config.yaml
arch: "jasper"
model: "sound classifier"
dataset: "acted Russian speech (Dusha)"
train_examples: 26041
time_shift_ms: 50
n_mels: 64
hop_length: 160
input: "log_mel"
spec_augment: false
win_length: 512
targets: ["emotion"]
num_classes: 4
norm: "batchnorm"
activation: "leaky_relu"
channel_attention: "se"
depths: [6, 6, 6]
kernel_size: 11
stem: "single"
widths: [96, 96, 96]
mixing: "mixup"
label_smoothing: 0.05
loss: "cross_entropy"
init: "torch_default"
residual_init: "none"
optimizer: "soap"
beta2: 0.999
lr: 0.0048
beta1: 0.9
shampoo_beta: 0.999
eps: 1e-08
precondition_frequency: 25
max_precond_dim: 512
merge_dims: false
one_sided: false
adamw_lr_other_params: 0.0011
adaptive_grad_clip: 0.05
cautious_weight_decay: true
steps: 5800
batch_size: 192
epochs: 42.8
lr_schedule: "step"
warmup_steps: 580
weight_decay: 0.2
adamw_weight_decay_other_params: 0.05
Rows from block 6 of a small sound classifier, named by matrix and row number. Rows with one number belong to one channel. Each number is 128 + 24 x the weight over its row's rms, rounded and kept within 0 to 255. All counts start at 0. Numbers have three digits each.
After each channel's rows are labels from the 100 clips, of 14976, where the channel reaches its highest value: "responds to" is what is common among them. Only what is clearly more common there than usual is listed. The data: acted Russian speech (Dusha). In brackets: how many of the 100.
# convs0: first width-11 conv, stride 2 (model.blocks.6.convs.0.weight, 96x96x11, each kernel summed), inputs 0-95
# convs1: second width-11 conv (model.blocks.6.convs.1.weight, 96x96x11, transposed, each kernel summed), outputs 0-95

convs0.73:135151146150149106107121134086087153134076146127073121133135077156128172160164165103161153131129132133120150149116102088085105115132103116152138108162110134100160119139121130130154115108144100096099137153144124121138180151092120129109091093138120113097084105131127133117119101134149104102
convs1.73:142143116143102125135133123151138151140156160122117146128197129136146137146141135127110104150101114077143150141128128142115131161123079166136143137069119126135089117178123136103116139145164131133114158118145081141115132155094146159092190152135141128103146097129101132143142153197101122118
responds to: emotion: positive (77)

convs0.1:171184096137120183095195132117117146141115136106113141126155127102143132142134156153135134106116111144097083091108109094077117150103151088129112141117110134125085097137094131158117121081087086130128101110119126150135094149138102121137131157149090138159133144137113109134151126122135103134
convs1.1:124136116122149124165152153141106113129114162127103154121161134126122114128158089136083111133114095138129169127125122091145167137150093138176127151064107103057131150126157113090127140129138107097135115108086163143148145110112174151109143107134141122134139091097153142126137171102149101108
responds to: emotion: positive (82)

convs0.67:105119136128088126101144144125159112147108142103138172077117129136134143149118144115151110193124117116097148102095111131083128160169131106138106121150159165125110143110109097110143162075147125147089113125154137118106121178123106149141169121155103120096180146155092122156123136125100118115
convs1.67:091148094156144112093133088105111139139154155096139179070121113095135144122110117102154130129159118120131107147144114168141130137073159139132182130157142137151141155126137111130105173128154082111104129099121097169136132112135113134128102171076124123154146170118131106142117149159134139128
responds to: emotion: angry (38)

convs0.34:126150096169151130114133169121083124153090142124109115147137120183112125105168179101088119088103085145146112153108142129125141123140122132153106109145112139154148136112140135101105145104163113118109106134113073165101148104115100120135167098082120152108069140147160109146139132143127125128
convs1.34:131181134169164165141121136104108135147113131114132183168163139158114108111118136142131127130112110107151111157133130133078163143049133137091121134164083116098150167133115101098116124107156124146149101138100144153127137124135143147145187144104133114121159112143088107139125143151124109132
responds to: emotion: positive (94)

convs0.46:129142133166129102089164151112144105109123149120103129132147124122154144122147160125100134143132112151097128124120095116113055118150097174125107166146131117127069115183114111131173171085143067131092129119142163126148123165150098163142142142157113140146148129151145110136134124142110140132
convs1.46:136110109106179147083131124158125085121116152112109152096132126101129149126149137127131128134131131124105164150116085154142149141129153155147121149115119124122120149119124104129126200117173110082114135101084126143162164076144160121075139094134149110129172111089151169110097127142132136118
responds to: emotion: positive (93)

convs0.7:108123136119151122166163137110069143129119119127093144156151100096100156153162118121162098102130135152108092188107128114114165117174097149157146100176143141129127133131126172113146126110149119090126120111144127092076124121152131095094138090157133105117103143102171132136128141120133102137
convs1.7:116150121132109120142121121144118154113158112125134111112195141131141079149133131147137114150121118157136133147130110181130110166152137184192147090117154142087130163154152118129146142140132094107146121106125090144113163140112115130141101133123124102119104151157158131133141156184095128063
responds to: emotion: positive (86)

convs0.86:127134114140114167124140149166170144133133075133123101088116136139118122106091109116148146121143081175122132155118165153159134142138167147110107133081134129118124100118192120132059067162090129123142112111107109128139119143130147135112131153128129120110108151134130124175155165109150155131
convs1.86:121081142136164125130130130161097155157126141134138068156103150100110110101124137135120125163130137161132137132131138122105095147067132129131066132162100157151189141102110176172119098129146138153140110121118151136111137148137130135139062134139104124137153126137100135141108094105106130161
responds to: emotion: angry (94)

convs0.39:123157142146108146131114108173138161139110129139143131197120117140152107133109122137109162155155138126130148102127108147097099122087116130156125123158094106117107081124124137118103144134147088112097111123121053167118109119186159123112077129125118091138104134129139162097134138107111095094
convs1.39:107119142116168110111111148124141111145101137119118098145157114112129124143150119118097100126121088146115160109121149103137146150125161137122135136129104172109086110095149100138063118125162126132115112117123241099107117132135133128133101085142090142121141133158114106146136124081161129118
responds to: emotion: angry (41)

convs0.65:077118120174155106109097110130081121126136162125133118126154088134116143136130188111132126173154160141178134182157123120131168088089147157131176113166075109123122129133139154117125152160118142103125155129165152132112153127100124132081127116105101100115126133148148129147130128109136137128
convs1.65:146143128101118145129140119119129101163171121123123133119197165125139114101194122139104115122127144130112176126104160137144177132154151128123113082097134126190100178136089087149087123103140122123118135141121096091136134144096123097119174133153117135121131139158120106133120144161142115129
responds to: emotion: positive (90)

convs0.77:147124138161118132132090123158114136135108130135174106157131090144098118145139150086175144147120107065110150126146149128137141102072093131131113148141059160123130148118140124154095136138088118119128167136143145084128142122078136101115120140132122121123081119109141151099151103137109078134
convs1.77:157165150145141104166150130156131145146144109134114105162176112129143135133143130148129129112103206122142135119141134093120151109177125183160169119087091105111070080145135150115118133162110142124147133149160148109116141152122118122109099095106172118108113143150121121129122134155114103108
responds to: emotion: angry (42)